From a checkpoint of a small sound classifier.
Model: 3.63M parameters, log mel input, arch conformer, norm layernorm, layers 6, width 160.
Training: muon at rate 0.0053, 7800 steps, batches of 64.
Data: trained on read English sentences (LibriTTS-R), 15625 training examples, 31.9 epochs.
Rows from block 2, named by matrix and row number. Rows with one number belong to one neuron. Each number is 500 + 40 x the weight over its row's rms, rounded and kept within 0 to 999. All counts start at 0. Numbers have three digits each. After the name is the row's rms in percent of the matrix's.
# gate: first MLP gate (model.blocks.2.ff1.gate.weight, 416x160), inputs 0-79
# fc1: first MLP up (model.blocks.2.ff1.fc1.weight, 416x160), inputs 0-79
# fc2: first MLP down (model.blocks.2.ff1.fc2.weight, 160x416, transposed), outputs 0-79
gate.353 060:543510433491558554416514428473518458497501519554536512532513608494516539463504547440467542535535490394508496529492449513517520558481534525555475527486531458527517535475507529503489577511414492496398546470528580479514539496496427471506485529
gate.354 246:477480510529472485535591473489485572573484464506502524492534466500515530471416515570494509474476474531501469588546513515445524539465545515462500461415531493446405551524469565517537504443563498521525495509456469545473511489459467459478464494
gate.355 038:519525472534540459518548452560478497539524511536493514488496525427533482548374407575475496540543451474488418460530493569523470439563523560471512496493501509512480549471494459570578478473493461473521533511503516512506532559463503498566563527
gate.356 057:562451528501509538533458415507565490440563511491591477474518485505461552557501419505511513464484473436494602488475458479448577493522443449548506511499487495470523449496557467507428478563505493514496461435509520462510490554461454552502485523
gate.357 050:423562432424498525511451554562552493539460529492449498486552473382528480533492511534475544500546444499471488481502529508520498442487443504467591491464516507471467524512478510548473541432482430504553469517463480538440422505528449500492529515
gate.358 043:532486470460599489505514427472491510472500416534497473500490568531513513521485517440538511501559512460489553502538494455528595556505484487509448546438492529482454547423472537495523517497438524546481499449492468498498564565485541592410548587
gate.359 034:536492456517511541485521522514479457459565469484513513543476454473532439532446565555517521451422514468595491499568557479425469461463480536479514526465438483535552486518526468596557474522495504524540536516511488478531423510457439476507499483
gate.360 156:468487442508566471481484496549482525543536406458512487499546461481499502523513535490473500414555458548525542505506431509490501503506492525458411516511476534472528472478475603528480525488524394525481519510482472503521502498449552563527437493
gate.361 040:457482485547538500516487493545503493514431524505466503452516546440456555544424497410568518519571464429556463454563514462535511481467532573462511494476599532561496473531451496447511514456490443527495510553527484504478566450487441447499477537
gate.362 084:533546535465508533522565481445557527514446542482450470510629539513474494395524518523524490526468525505534483517558577526555517415519484467478490486547489500505574399479522419519524436522420456463507431503468463467495527487466423459498432470
gate.363 044:438469506466411508511569535547523495449491480595494516430509442508467528582507527464569457451514539486524527533474522451481443466509523473515525497475452533482478493445466525540486477455414497513498491587447498484449509544445479516470545525
gate.364 049:444428433546483447469487527539441510492434473507513526514496484543450513531528513563535582451467564547495460507431552418473467492466503533495474452531555479472482522552520555487483563548435475518492449517542481507447499455471437439513513545
gate.365 037:520499509516488483492521480506495516547512478535527519574466478457503488494474429465506570539514496566511545482518516444500486556525487419494554513513533505576517503464584454490446463490520499543514495597539551455480413555506503485507456431
gate.366 047:511491460502469556544490496493504555519516649491521506527480420515506463522458457561482457578505470472463535562500492539534485445444532513521502517522530493473483478502568524450498481463533429479501499455476473459444456433525484549480474542
gate.367 049:471474488508499557400478453473508465468532449469496407513584526467544485539554491512540492528535510424449453538507544414460497536520486424460549540572505465440533474525445484503491461449524463526486478513548514583568497413439489450518564458
gate.368 037:563512447512484514402476488489563459502435544507458591453518484516485495454487551416569513489547505444475475455473513525497425451512512481485424580466499507508542532473527467567555415517493434532523486508552502492460510548501543538368433451
gate.369 039:546576484460540463482499537518506457484563467446534512492455567540507424436572457557493513483572488483494469475545487462561429502511557575502520596435501506510544499486489546483547533533454437536497487447531508474466463447486466515561475470
gate.370 060:512522486550491549496462520411515583558506504571468507421498443514526471503492492473524548532466405474566455509534496525547459481494475517480478473470528434420470543496535461533551505463437422470480526523465425511510510505472495463556500537
gate.371 030:445575506465415546486513526508447459486511512523539489493568479538443443500511560505482506514501403487508515511474491450469494524525441486589521527535542548473535477481396489473450482490510462508600560473529540425473507538542561481535481475
gate.372 031:494491451461467511557443474578541539487501446481532492447549453516450549522483496509475512523457473520486478407513540514489521537532507478536493521501604502490550513471533509491515567477462458524494498519581457516500526521509458497487510558
gate.373 044:561465447458503522507451477482512472480503510467570487495483400496468529542599550503556500547478480541565472483560481512522546489465506459509542477534574508508498413499419548570547579455554499535420506540471510493562482511556564503588531543
gate.374 410:543507505458471493444552445475471477473454576477484456503498454512513468464485490491535516550527485493569529527496556536475512438591469520517568476427460484463566513547486578505510451491445485519397497541466431516526579496490548463539501541
gate.375 041:485548516519589549477567572529493543547453563517525468531546512570470478482499525476473530512535505510573480490463494445511507480548434525479468459379445545560459490374509521583496468497531471468500493483429527462519494454522497467495424476
gate.376 066:525526539520512561515576497490503485477495495516560445501408593476495507504551545492525467462516532541460411567537458548526435558441411509464492534483504539490466547515551426538554489470435548445530487469473478530538461501576617500499536471
gate.377 079:499523488386493377464567492493485563558551484496533482502496553601445555500535514429512480475457441494496467544449437497455520507568480591493504484492516515492500509466477539476527433473520469534520517446484439462517489461452522497492509560
gate.378 055:523502448463515576529503532519538452457552535498494576489460548554516449495566526509547437483490483446536533419526507544472464435506540464527529498495461517518466418447554485498512487527500455493490440541430466504545578494549460550542523511
gate.379 034:557491487506450519456487558533491487612427510448512495464470505424509456480468481515444510491502457448554491495529464480573527512529516524506494421437481526542569475553533490537534475541464505553534524465557510499450431497553502509566489501
gate.380 046:559510445477508513519526482541403537526488516488449515540519486524528532472497516479551571484592508499502506552546500528482521490527581462496558545552522488504473511496533536470475552522610483533448518435458547498459495518505461495550548541
gate.381 087:516476521452548497492518449507481487555461536536472488541479460494487541495569463533455466503462532456474432543571506537465479463518483486502571484564470498436504476499417464515509544467501493426601477423450523461499456524570459558539516498
gate.382 056:511530516537543526480446541469509459508493535509534494527383497597499556474544575491466416497458455512407438529505523523479509518536471506488480470532593512512511446458452509475472611493428446450485467449491485563488471464580493515475562454
gate.383 051:505474482580488474508459563547502518447455456536584532496473495485566469480537566565528541496490519621484493488510516526409512509483474524520499478433461456449556536533482423491471534469516537457531531510473520537403507494550504534521442507
gate.384 049:528509495492475553593492500423482555504420491531489481596555470533519408582493566576562476509541511516426504494548433443485409536524508538496543498517494459553442526517452454447431498473458494469549495531505550532512438440472521531491544423
gate.385 063:513534542461506603487506488510498521458510454486439532520463470486486558540521535541551467480528516540555530463571479499500538440503526457512500509561465530513526542457519521555510521552542447501519574537523489516509506436467500475512558421
gate.386 084:585523426518512498504451487469515485533460575504448486508454494474469533494462596527496542530477473378485526451522547440480499510473449474445562497553568542604487421438452484474538479465566463525532513496502527484473570515550462462535520422
gate.387 078:508470425495538461529586413450537508453448541532458444525579533481428489508485539479481453482494534519463525504487545458560464460407432482436541434519472474534500464462566477464479462476476556556556508491479463455508540484514478479565500559
gate.388 054:467548557475471460483530528523498524430537555495489589433515441473526443483481500481505532532507509529471521546565502450457566473540582472554519508470446560440555497472510547542499463549516449471493431524467495469554521543497588519582453559
gate.389 049:477491503471362526481538484549464477468516520546524519493526412528523497531531501430486499499486567474480468493527473502487479512540578531566469514510524547479504527504579417450472545553486501493534514465546454583430551533528462494569423479
gate.390 074:498499506508429430552470422474499502546539485476535475470470494545487430495529504489523495473578495536506495501496552467482441466463521534476477525496489514547523423434553451499492541543507428458450559476460551478505533426476486534539513476
gate.391 056:571489511526500495498462516529489532482508528563559489517506439548521527531471537424437466545472434555528508520526462513490528460537441518518424552510454445507444531475496469496523534452492457489452537530472498551493529583533469492525561488
gate.392 036:377499487499551572503420515498456575494574517528424481459477438529528510488432493450509484503555568500536452485569459502511472477523552428463476587533472469494608421511523538521498507496405415532536497515553485463576467526445479466465504515
gate.393 060:497534495506488449537493505560492486473472511484479450427419478527473494492499438597533556534453478549477504430509494541511586599458515500551557508547550528497522493541557479535564603476485527514471484515454572460488475522558506480496491507
gate.394 052:512500477515453560495520470544525566543485514508509483541510508563466470512535494505583494545545473454519433540422573469500544496522509503451447565570469549505538466506487498552440406532480558566464499489535485537428510448487473505486489508
gate.395 052:571576486519446469526499542463511569529547498506532452585503511473429547535535492513516473538538496556501486515475457460539574453403548441470506548529476521460444573488444447482529522515546574481539558463532563495533549453564528525487477509
gate.396 036:497448475435446478466546500502519437456545483528537476514485515532523507482466453507551521521581536433513520499464403499511417480581560525571478420455445503485544528456508468450497548513482508460602499483572537517501590548502492454477527496
gate.397 046:517536508421555508385474527457435467483492559465545460507505553546436482567507537474493450455547515599515516570491538563505554528522534521453498488459498534487497509548438521458512569458431569557511470515497495517474449527520449480554513569
gate.398 041:489506469498494517450500457505472470495526507506534515467554440551444515456510419498453551538550492433520491472543514527465437522417488418469521506489442639507437531450559488542487471521506500457535573478545489507503481408567511486437501443
gate.399 046:529570448501511439537459482558511529462482415513541483455511513490581471467453513474530550493519565460439514530531423417566430517473475550496479474556514499525569478495501520399467543439472454574504483583519470495458508489518516531428453537
gate.400 055:460524458435478475543519531475465495470489534442485507499535485525464510439527449594466535570520483495541440599502501488483499422492475443486545487498527529537493509527455457528539509458495428502479532479479422513583547520496473519439557524
gate.401 058:528457516488450476498469552536551500517530464512515478549481425572434552557490508470533522479479537494513503528474499541516478493521423573494453530554538594520504538561528475494487537433453480449518601443475474551422500484566492490506610539
gate.402 059:508543471507549466576461486477522558487535530453538552456501502503473460518487522494481537535484447504528534494588514547510575480470478525500482554473448556535464483530503561544444532487527475477529533426508506493535445537457593517460519501
gate.403 061:503461472467458503474527564470539409493495555471523583488548539422476453476510466507532541513488589475523532495591499511546464475534453505573532415500523584478494472522449503510528585467514495524511488443494458388520526517482446513527496530
gate.404 069:519475489470508534488456451490453554449498535542433476542539536504495514483528503582438451474397453425516483499531480456447501587486450468495543445510477507491559439460561529430527515483610497545505518526505548532539546520438408468525494465
gate.405 068:447478437464470545463470493486557444546431522544523552506490484534544514520531448490421502399526451447521536511526527436496549459555484495543503526473568465483498441473538432578538428480555444486473483481504490522590524542536436485498542503
fc1.353 054:526524483472519544481493470510445504463521535490531493579516537553474486498469487552473532514587546415396482563430507405508421523481457459517443476539566485450476473475456441499478531563553503511479450457473528507490574520497467532527520499
fc1.354 220:524512497484509461458490521506476469478469439521470477500505575449533487537541513521470503501514529521490519420496515433478504482535553585514486580492580435562508500542493565491576477503445554508556480509549512565459550475532472455587556511
fc1.355 036:496537514478474465499430507470513520521521448474531583548528526526434474438439484460530529463513502533488509491552498607490412562428489509544463482444523492486562460524577528577465532525482495465493468441404474555498458515460555473485523492
fc1.356 053:566520506499481518495449499503580445493479467489549508455537485537540474507553550513448426517502471490497534486498524537491452481526490445529524534522540430574552543523593460504456536491503463529445457464525516444505471481527523490457474493
fc1.357 050:415509545497462544521536458511425510544601509490534541469515511469461462480492546501461468527486529472473414471407479498449460489524497507450416543493561550468469490501509512511510457487548474522490554552523502502525589585511509499449481474
fc1.358 045:505495532483522512442459517515526582469493559517505475519560493498490511591536502557548465496490491443457442457403530543509564478473546414553511523520426476554595479546532489528532432467479553502480493524515474458484488466486477504527454488
fc1.359 037:445539494496558498465523438497499507548544484495467543434542520446540570459563438433522531484508469535522456486513504456591580545506499442497533550509524473577594457445467495515457538511516478480488443491542428526511525560464474498485493463
fc1.360 165:546488487586494462517539460452498527450548485536443466480517423461480473546510443472449593535504523445467514540519555543499483446499530470572603442569478484498523477526365477518563427536539485554518541457488491504451433454532460500473509508
fc1.361 037:504497544469449552541452517530522496590439518458528573532502476479502520557505398532490489388488492543468479593499466466461523486528493514476509483493436488516478490449547542530456467511500527430474518417481483503531550510450520458499520503
fc1.362 082:520577544498505571532546500501544505535456493440440480583529462454516514501523514557516471501515513549478455505444570544546483464562544517543558505508514488489624403519463525531417539507463497550452471479480533454490444502444537508510424494
fc1.363 040:460432501478501529431534512479558543479507489441488532478502446489486517495530527484512480491525567548476599514445641523473522504549501511490506521487502501485470509542525460504494479598531482563460452530471493474565455502460508518468440478
fc1.364 054:510473482547483510525432508412446500459461508452495471557505537461505529594470511540490570459553489625510480483535504464467486509518483495465479523550543446496503429454504548509427552518472404497457453438452504471415503449510557495485502570
fc1.365 036:521481449548498419513545475474560535489493430535535470502454507436539537476504446479468527501482508459509434520512443539519525491474465483513568526495556481503431496481541499430473534506504503493532531477602516521509538439544571508506450532
fc1.366 042:511528523513494505457487528500518543573465555487541495560531477542510522452455486526570508529465509537457519590488527467494522483459566513460557484565506499502499530489574495499491490469527522434532460460470464525378462539595443498491522450
fc1.367 056:487531499542523474469480508499469485549549532503527527495507495477492534417578518403578409494552528496475545502487442508557584485523507484536461554461508432480522485504503469473503459485456524559549557516511500486520513524451457519499571501
fc1.368 036:476520494506476480553594457562464540500547467478543439475503487496460509503489500468494464491487577483536477466475427392493504464486524474530552412563538553532474432553542482517527468537453610447461499549501509499527490506528522524657514555
fc1.369 039:457565502482503490457556511474424540496471482494469530518465533480511439522508461501500481528552497532506513614519583498462564598543504475447517465568540552463491476483519541579469522476433496500532434536512578534568506543477474470398530485
fc1.370 050:472517523479499547455489538463516518445488524513480450500452501552518471502482469500470460497462435491508454477533464491532482600537498503552605489469481526551604447517469600462480492419447447473428494477492537482549522463528540442569476507
fc1.371 036:469495516556472600470449503539523516482489562506535438514522486513485556543479547455484567521480525522551559434450572452448542501477456498534518598452518462517441522535512476534489531488546504498509475485479512524514545496460522531505498485
fc1.372 034:508502528543578450546507550528506475528531458531488545491460464551482435540500465477532487556479478463521494509488553483517523548523471515561490501486509556500523564462436516519540476500444462514523535531492608435542527539508502612528466474
fc1.373 041:479510534520465497522515506483496479507510469573502526473598547435511494494455458424481463379543519471445405547538486485503531566527593592538460536494555563462437503478545515517466481438486503467506402445544523441490498467563554523391505503
fc1.374 430:459505503517566495557476546490543553516530451543535527477523513490484530501527495499461485448477540499462455486472468462501462562436545491480476538567537532516411484453516421489514516517528532524589510466495564500461414472509443524477500458
fc1.375 044:472475463498490469531490409520457527456513439470564502457463520475468499516452567584509442489475502494491542499465514562551561553526555473559506499486526459534517482563471548458513460518504465512404537490490559489513552526472517514497630478
fc1.376 063:457530542451524478492489519527545555486531553548511465510438497519479432472496476515501439415466508525532480537522498574481401554539474453562457455469530476463494506469520498529502526477524547446474462531408536493439479530539473499455420458
fc1.377 074:433542485471473494486508514517469466526597430508466460552432417544588522495484500584497547469493512471539457500539477542468508569576484525528485462464482544486518505520490514512491473490545478492452571536528543523507514450491473500481512515
fc1.378 059:542498485477478537473431520541464494423437518458490514567463553504466478449529543549507463504466492441440511487522549531526380447475517506465519525521472470499466536526524477460507477470442490484504504527462453538481570460510472497512547509
fc1.379 036:518462465431529543509480473526556463505520504575471527507550449518480512588532494529513476508490480421513450542471490459472520473495501567494511528424475464507487566455434463483553574463468524517486506534490539553409517519496482528521498524
fc1.380 043:489475558508347491399566508522606489480484506518539524401530535478506502518528506524544468542363559517488491439540520499428454495469427511456478512540545536479592493466493456465491494518499468474511461532492467481494461415532492541447478486
fc1.381 081:466420461519470557489548541515518526509498486413491529472469456437505512433529527491599535525503518603510534576491522537482470540507541508494441495480495413473522406479498448512546452467479486509435433485483448477509459510487517506493437555
fc1.382 066:467514532437523492579535500508531547491466513508485483480485486392495484517457436472592487510538519469477525442510509546485497436545544513488537512505446538470508522485513475470457456492529570495528472579511535494490473487460527447468480593
fc1.383 052:462428507552521529515480475535446476434557405562480450499486485439542539518439541522460479497465555522517457485442550429476514509477451496561524520428546540502490492485526534505464533494505495512537528485563525496571462530500547608571515487
fc1.384 053:529552487527538447443515440512519487488485627522494476429419525438562598526479501580562480502498512535490456477511536492455521544525539516499489452543583522494480496461510477471501395495492560477511502485482396475475510523531482490477457549
fc1.385 061:498470498427509519453516479531504480477498491519524477523496504491505480498491568513487500484539460514519478489504493578477452437410473466600484445539385532520450490476529404507510424527505557523473495569462567568525602481534408530481456532
fc1.386 085:520566472533473455514513506454538540468550518520504516566382511522561476489407467502565478579531522539461473483520406515498528539540522550575469495485410553467518590567554456520464438548517461527487492514482526479500503452471537474498442481
fc1.387 066:502506565475523423535466526569496502517567483460524498503448505470548518513559491532512570541474493523508493473505495574489472516545537546519498608527476591484493496519446510474482429483556476497470530478520488566474461502500569566496446402
fc1.388 053:484487474480506477515510454499430533576557507550484498589597466485517471481514503497469413423531532536522465449419600443470521551451575514481521416554490550495471550479429464433453461554487526477500512556486542511494508489534461459495515463
fc1.389 054:465487496444498411432497537508531521511531506485532523493520441505436574496506499479493443534497514506550489558477506564414480553481551520475534441449508530439474521488417540450539543547549560508488505468556421533440513487513450426500464523
fc1.390 065:415510492491502431483552437560480512455518550456558503452507537547505482509407460485465508438564535475451503569454489563503449504490511501524521555482493505491444427498505481478461510514507485410467519418452461500472517511512493489508466562
fc1.391 050:489495515536513535585498545525526520483502535523478472620492489568475543460554512576484439525477462501545550509487477479547499524482519490497522439494487456487555513489445550478527474456507486465477494573481414541545456408435443539496496476
fc1.392 037:514494433516539458532510526507518520546422446498522469522492463504480484469479520549449447504426484520598549534442531498467515582470466526452481490468539554521480500457517496401524526488541462555515491562451470565517486465424517504506514491
fc1.393 063:459544575473532500489473567541570519491497488487567532488473457475505468542533545466491526526449569489478497466546491468497540486519461484522532394450515463522543428525538563479465535482498572501479452507508566512507454498424526484465470460
fc1.394 046:509589528461529512482528504544467513531471502489499383433532494543485500505460481475544502533463491506542518498502489524567476569515439471518559535502518537457513513439513511468524449575536525470527490542530435561446564490489474496525536487
fc1.395 050:440470531512608528518441476455508496458451532556458478448498524524471468511498444481527442458553468486513466464464431607503449470516455457470570509541525510480496471469481562533493442451534538537489447538480518507457472497463495457551412505
fc1.396 035:499551519395483425468467474443517478508505460434493538504503521535501504471562466471498505463461528497492469510505515423513535568523462483510548534543445562476511492480497480504514491521550487479545444497468564490556501518529510496451590564
fc1.397 048:500489501439476547468485592479524450489485523434443534490518441513536521471496495470529478447429461523514528520492441514528467468473545519552455414505427594510493538497482560509491599507496444499435464468582547461498555560610506505500439493
fc1.398 045:495509529592435448475529514587516582491455558479545475480544475526546552575501508478485594451563462466464475498417487543516456501541416423487489491523516535490491512501508451445543536534558452466482497459445432489522502474542491547481407443
fc1.399 048:437541532523466527515481448510470527489556430555536520446474459457546528458490515475458490512530525435481550539547494469566438475508546551447487464482591544514538534496522516468496444529530480461456510528485482459539504524498476534496462543
fc1.400 054:479523504512497556471502542510573537489490450440557553511473503515528484485458526534531527413447503446552531503442471497572522508481427521525445553503525510572552503442509466467466547524495537551476503539472448491482481495522495488507553523
fc1.401 055:499499531494463523521428521549463547472509483498483505520482486549521475488461502509475434582463498537476489502535533452459575525458501487435444519536494539491421481550524512490503488415575474528537510491433509448469477532587547480446471463
fc1.402 064:393502532513502548498427437519548479492513527434479448499536419547509519512487579415522529471487472490478526529520507503551470528482519531494496464458467494529485560445528495453521569549531514471589514514506480466535529501435491505508446506
fc1.403 060:523507590422457541499508504453481483485525465552507539551513541455559477534459482519561499473597499562486563464469453483525473422492557420506495460547546511497477465475543485476546554474499472470468461459483476525530509540490483410520522450
fc1.404 063:465555536523454529451443550438460531497545519469473479497470468537421496502465514585453456495510518466512488522457511562512461580444472457428484459526431463510498525516582533452556586510571500521493559542466475495486502450468441525515446490
fc1.405 073:500576517471550490502561484475557533520506559527503510494521491492499488494500516491497467528470502561530483516495505559515501515486537551465443497562449522541522573445500499422430506540458501523556485510524527548479477516480452506566514448
fc2.353 056:526521472477518532553500529544463538453522604427503516439548440492541475551477484499502526525467520495523442506545553541542532493510541541533464488532597517478444559541472487466581533448564514543574475516468438484506460475474483524442489529
fc2.354 255:484503503532575533452541469566435509472532528395471385501487515563465507437485534501546530488485429547488471533470518502466569433498525461493494441453478498531534422495430488485495562451548472521477397473546510537465524511428480539463528510
fc2.355 032:506539472506527512454579427490468539522551455544489531460523558509489434492535553529515507459488443492538478539424470537513446458575445484537514520454562430561543518447487503468483514465538497494550508506486467454546501561492485528516488550
fc2.356 051:528507495464511554520559474480482581420484531470445466575553501540486519460506494493516502523564543582505524478512546378521550526499570457545493489491485518474552480467535499531482497502531496530514526495495548496413490502511461488466478515
fc2.357 042:534497598486538499445526537518492574509450484586484547595528488504485461462529516498462497511490541507471497516493531467416542442422435495422540471432516538497496451430442455472498497410529548479474489543501563512454516503563507450545522403
fc2.358 038:528480465515502539506548501511484481502466511577587514578466477478464483434536484424541493468451438465474492542482506526512497513526450569497467480480412499555455544481405487527566465520501488479555527481535462480477506458518523493535503421
fc2.359 031:477436478471510499482503475544472470489502584454526527554481440461425448462496561508472576542437466472481463407570562563509571468524515520504574563506490527546544522516523544495552495506490477475544492443450470482467494500425481478510485462
fc2.360 195:459492462462559504507453470530588436501437514481494523506545422476551481505521489440457527509565524472505527465433466532490549493482479511490466466505483501490484431439607525479459568414527520453516529507549491464494484468501544547537513526
fc2.361 027:519561488493539471546504531535545528450472529520523556460492517470541496521502492510523453529508461574494498541436523489527517454506480450468484494502579446549519573476489498570507512487462481488498547572485562553535541533579468504575407507
fc2.362 102:509423514479400520511559528443468521528505511486560422528526486478443525426434471489533576533515459506537515502557443529518475498509506569591518522520473520506486542548484420498447502454487502542605529506394497475386521505501567483482488526
fc2.363 036:489540456548471529485568475503473543454473523516469481459457452501456539482516535486556484522514437523498494554535428487421502480531478435521621490495545458466493504498471547452542544375462476508600477632447492466454515493418446459531541561
fc2.364 047:451570526492539578487516497501475516457494525448502501502504533477526500482479525502488443434470497480489534460409475478479512505474420411521553494582479505422548460536490527476482440482525537514534500580537540522467448522546436455538482452
fc2.365 032:563580495522504516472598504552500480491494506516490532484524527456446506499494530467484569505556476463486463532471607467445544516549396517587463543470428569498509588457527547551539521508497541489466493468558531537504439464511399498497501502
fc2.366 041:435531540482511475562505503475507502454506562482456499465488563533513444470515544543478458481448504479515528479482467445478476492453486528515495480537471454517481435515408485473523488454499532488534485472494504483537522531507479477516561513
fc2.367 049:523512532480464511531407525510464436548536572432470462524447560482525529455444472530500421547532451547496494509573438452506453517487491455517517530453531557479575549470573493441530421479546439480527482567479479496526514508400499483555491536
fc2.368 029:550517450475419518485461478530559528449513490557529570503499497480533522497504546486494651474513486464480513527513582469477452469476495435453448550491455519506509544483566473483464409484470581474453533475555517454540403478487528487545546497
fc2.369 035:561515506506532520454532441527532556453501482495491497466468500427479495520486495517503557578460510496498534479537493454490434478420456517485503482463400456528458493552472524407533553466509550573479527528494535483490557508544452513497515526
fc2.370 047:542557483488520486522509498433523506445574484519579490516529483522567488509534515463554544479451479492507572472529422560458499496443535450523519452605532477503452474530493527475480507413539469528527436493431475574466426482559450502519552574
fc2.371 029:439440473508441453512510480530570419465589532438447515509479485494490490480488549495506601457479514510431463529489494488514469478510501428449533387503557514524548485498508473557443481503533503512512498462568470548580464472463419417477527523
fc2.372 026:467516498477481520569461584492511505524505457496476520442460466534432484444439584503470417507506441556516566530527453592539583492525512479554494555473587519429498484539478482457470488497536447538424525530467471448508459533495515475511498474
fc2.373 040:474456512505495548439472500473464490516511546471476521425401498472564506487459497530506537471532453520522425479471522522497423519505513427462489454476505608519507539507482540476469493486502525508586481535530500535541517480423508528464495525
fc2.374 398:495437494516577509471493545523550532523556537469524458447413542458440467493565521546485481497502450520448572535497536496464536462466546558499466510502503430489496486547503461432511541535586504453545551495527556483527548574523480446414477496
fc2.375 042:512448565558504477389472494464489542453544580517529450449533498516422521505555447471581528500531495454457557446555513473486519486490560571485549472533513517470475486602411531501447500516547434490522495474488562500504517494537509486505546521
fc2.376 072:517501474442570514516504479504512545491537568441583547490527561604573538490571466482515422486539500516502424443488511495520500541409516523497496502527443522437533482422476539409454514519506467526439493518550518475569530507488502518479471461
fc2.377 067:363554450483429594460469590551496469534512496500512486563520523489530411472482519507455522469582543474548481464531465523524491470541455445532473557519496526493557549523509527561476420490417525569526507526574480505533464462516531463514560538
fc2.378 055:465484577471476544421514563576534559505504516459519480574472488440527509477545514517513558503457509484472564461519507544503498484435469465471479430502474517496497487521518468535519455519468425598474484510437570518521490458582548470500495533
fc2.379 028:520547462520474592457466535403549471451552428572471473540492434514468519492484519472494491460512527497493458486468580502542474503450502464481532494541550490494568449520513469494444485497536526526519463476490473526487551556441450514521465460
fc2.380 041:521520475518523513477494541428472583447501499534529450463520486458462460546486508499482489464475501479448437540538485553478447538461536505463513445554450464481519555493525493476513464472452470548554395516542578425495486508453509547570510505
fc2.381 094:494468526502495479544526579537570431510539457557518530480439535565543487456535466518561475458436458541522533479489506482502548489516519450529525503499605526518553450542513510525459541565474514582514566533440504476453520479480468432557486501
fc2.382 060:477480426482567561511516455529499442487538487508470491464475499479571554454434461473510499561534520524514510486493544469514513453429513528458473546515534579478540458448570567455529512564480468511509521533540459421570501508491493492462507503
fc2.383 045:527505562504512506488582560571470482481534510533457461518526525515445515492537519534400540526596490465533513534520533496530463444521481455510485518488489513560543442556449493579428525560465492457409499541438489479491438554523461530445451503
fc2.384 055:478480493553539501460444483581464475499529556415534439545536448497501486506486490442499516539464567538482450410509571541506439494468446576517515500515483556485477451375498492499466507509516478482486522494450464503503434444473524460511552519
fc2.385 061:599487519513499518461536530556516540534546505540511464522429489448429467471568484509457522464499505453533491467491503509475561513524561521529503511501540454539541432532468519524464509504447481506540402476523554545588515414540510412448468472
fc2.386 086:512426557495464510540431563482515531476505520559505509461591483491482449509583483512471522520512445518467462502540532535454444466456503502520473450534449481503542554547475500558513501480445501458505502517481514518525515471452508451508522501
fc2.387 072:525510537465478484490553527524449512453478436450451524532513504416458516477484513529575570520563538450428501439423556502453505530471502533514497521492479528461523492508521531564493544494475481432518545533558515525519441471513470523474542557
fc2.388 048:586480515477492505550480538469506521515518448469527512480466499443490430433490532503521599473567456537443427515445473451537469509535528548530492522507450506475441481509515529569464499515505500446475507553482483417534588521553549568489485526
fc2.389 047:480481539585462579422490506466530484466545513548549444505506458450561508504563532490492519482518423454440415476506542495529535563570589509559519458460535499535524456497486485484443511457469502560528509459523505517491511507533586496455501456
fc2.390 077:440483529478491494429583466500513526504548521523517535465526461539574514452436583470467546494486475487487504482512553530504581544565500542499430462435454478491506491461442488568519512486414398420511550529429563479589546519512515506489511566
fc2.391 056:518536478469473498455543560576492446493508555459519463471505503516481485473480552448498456501496540508532514494466634496478487476451520550522458519549472535539495510440463535508491491510528455611521518432493540513544517517506462467491537496
fc2.392 027:435517535435611495446483510520542495453489496506494451478514519447550498465443550480513445438532536520512483497494524559551497466532552537514573516524507562512584487457466507529512465459504490506535441558459521489563473498491467490468495525
fc2.393 054:489546509499557484499501582399564525463488422463531456500497525452498526519523521509520554486531517487470549496587536559491479480535526532498547488519494509473499501523475464516489518545479506533459464566549549444454489568487504428503466540
fc2.394 048:551478510564485502485501508416474484508549469457568522489527483451495486541560541435491569387451499456463532486542456505493500472526549569451429533570470524492536477531502532472501506498429537469515513432487547501485471508548526497494560556
fc2.395 046:440585528465570465453554504585505440452544484520449489435530536514456523445523492540487528470466489495543495522499504474509516508489439524581576446426586432487457468457469524557473469438523454518483563553561516546475505519449495471541441489
fc2.396 029:545482426572473474494493522497478493568554527550589557407519491508517527560513438474445438514494536503509491497555451493466461478484500522476520474513498452462455481493463509483525481463531539503496483553373516523490542438566557551538445485
fc2.397 040:508489481447498481488450523434505468511496498519518561553529537511517529490494458502513479544551479442434491511479566411442448456443502466496551559508490527484480512504476507535520495607491556552492444500530505513467519447554613497486523463
fc2.398 042:580521479460504520551488529515538511522447519435535527515546422525490462507490477586495555467459544526487467466589542518564596555462530561546490530523530485479479460460514480431505431507397458492443524424474512477536484562501509579529513486
fc2.399 038:554451469474464510552509501499506505573542493411460466470528494465468420473517516585497460521490496514535468433512517502506440497536520436476597530429450485485449544542526474434455432520491533546431452424532464520515509461550544493491498506
fc2.400 048:526502506482418477518439551520470502518475477445450478530567468464502473462521460560483470538501475448466549544564544534472495515504524416493460449493503530429484540506539472528498479504448464541548456482501426492473487544469566477497503486
fc2.401 050:499468466544456471506516458450541477517557442536474481460448532534483473457459510465562584490472447484552443574501460423506496467460411512558498512528451514525539458526440459549537555458552505489536526612499450486533525485421418514578571495
fc2.402 053:465439530511615468436515475460583534496476505503513462586530560567477515480491492517487457496579480478509575532557553532511425525456547547444542489514527473437491516468462478552485481481478487481504438467475473464499448504517492494530495467
fc2.403 057:455533438488456505382456475521483487499542534524427444539492487468517479520503483492493465503520450543518531551497470426577471545454436512450450459542529433478555609484500527507457468476543514553471511561445461515509521464528436536478509530
fc2.404 057:468503448471517545531509573470521570544575536542478424503507541481464526520523514533553499494419439494476460539520487569555548482480478522561456475449437439506449460486424542496512499469463544484510421505557518449484527551518482475374527471
fc2.405 066:524506496446452446527471446502477457510580544435523444494513508442537500542515508488489494446459584494514482507496481475555514486485561544528465558569548575450507611535496488486461440534521542529457466537473472489471559533490498556501382561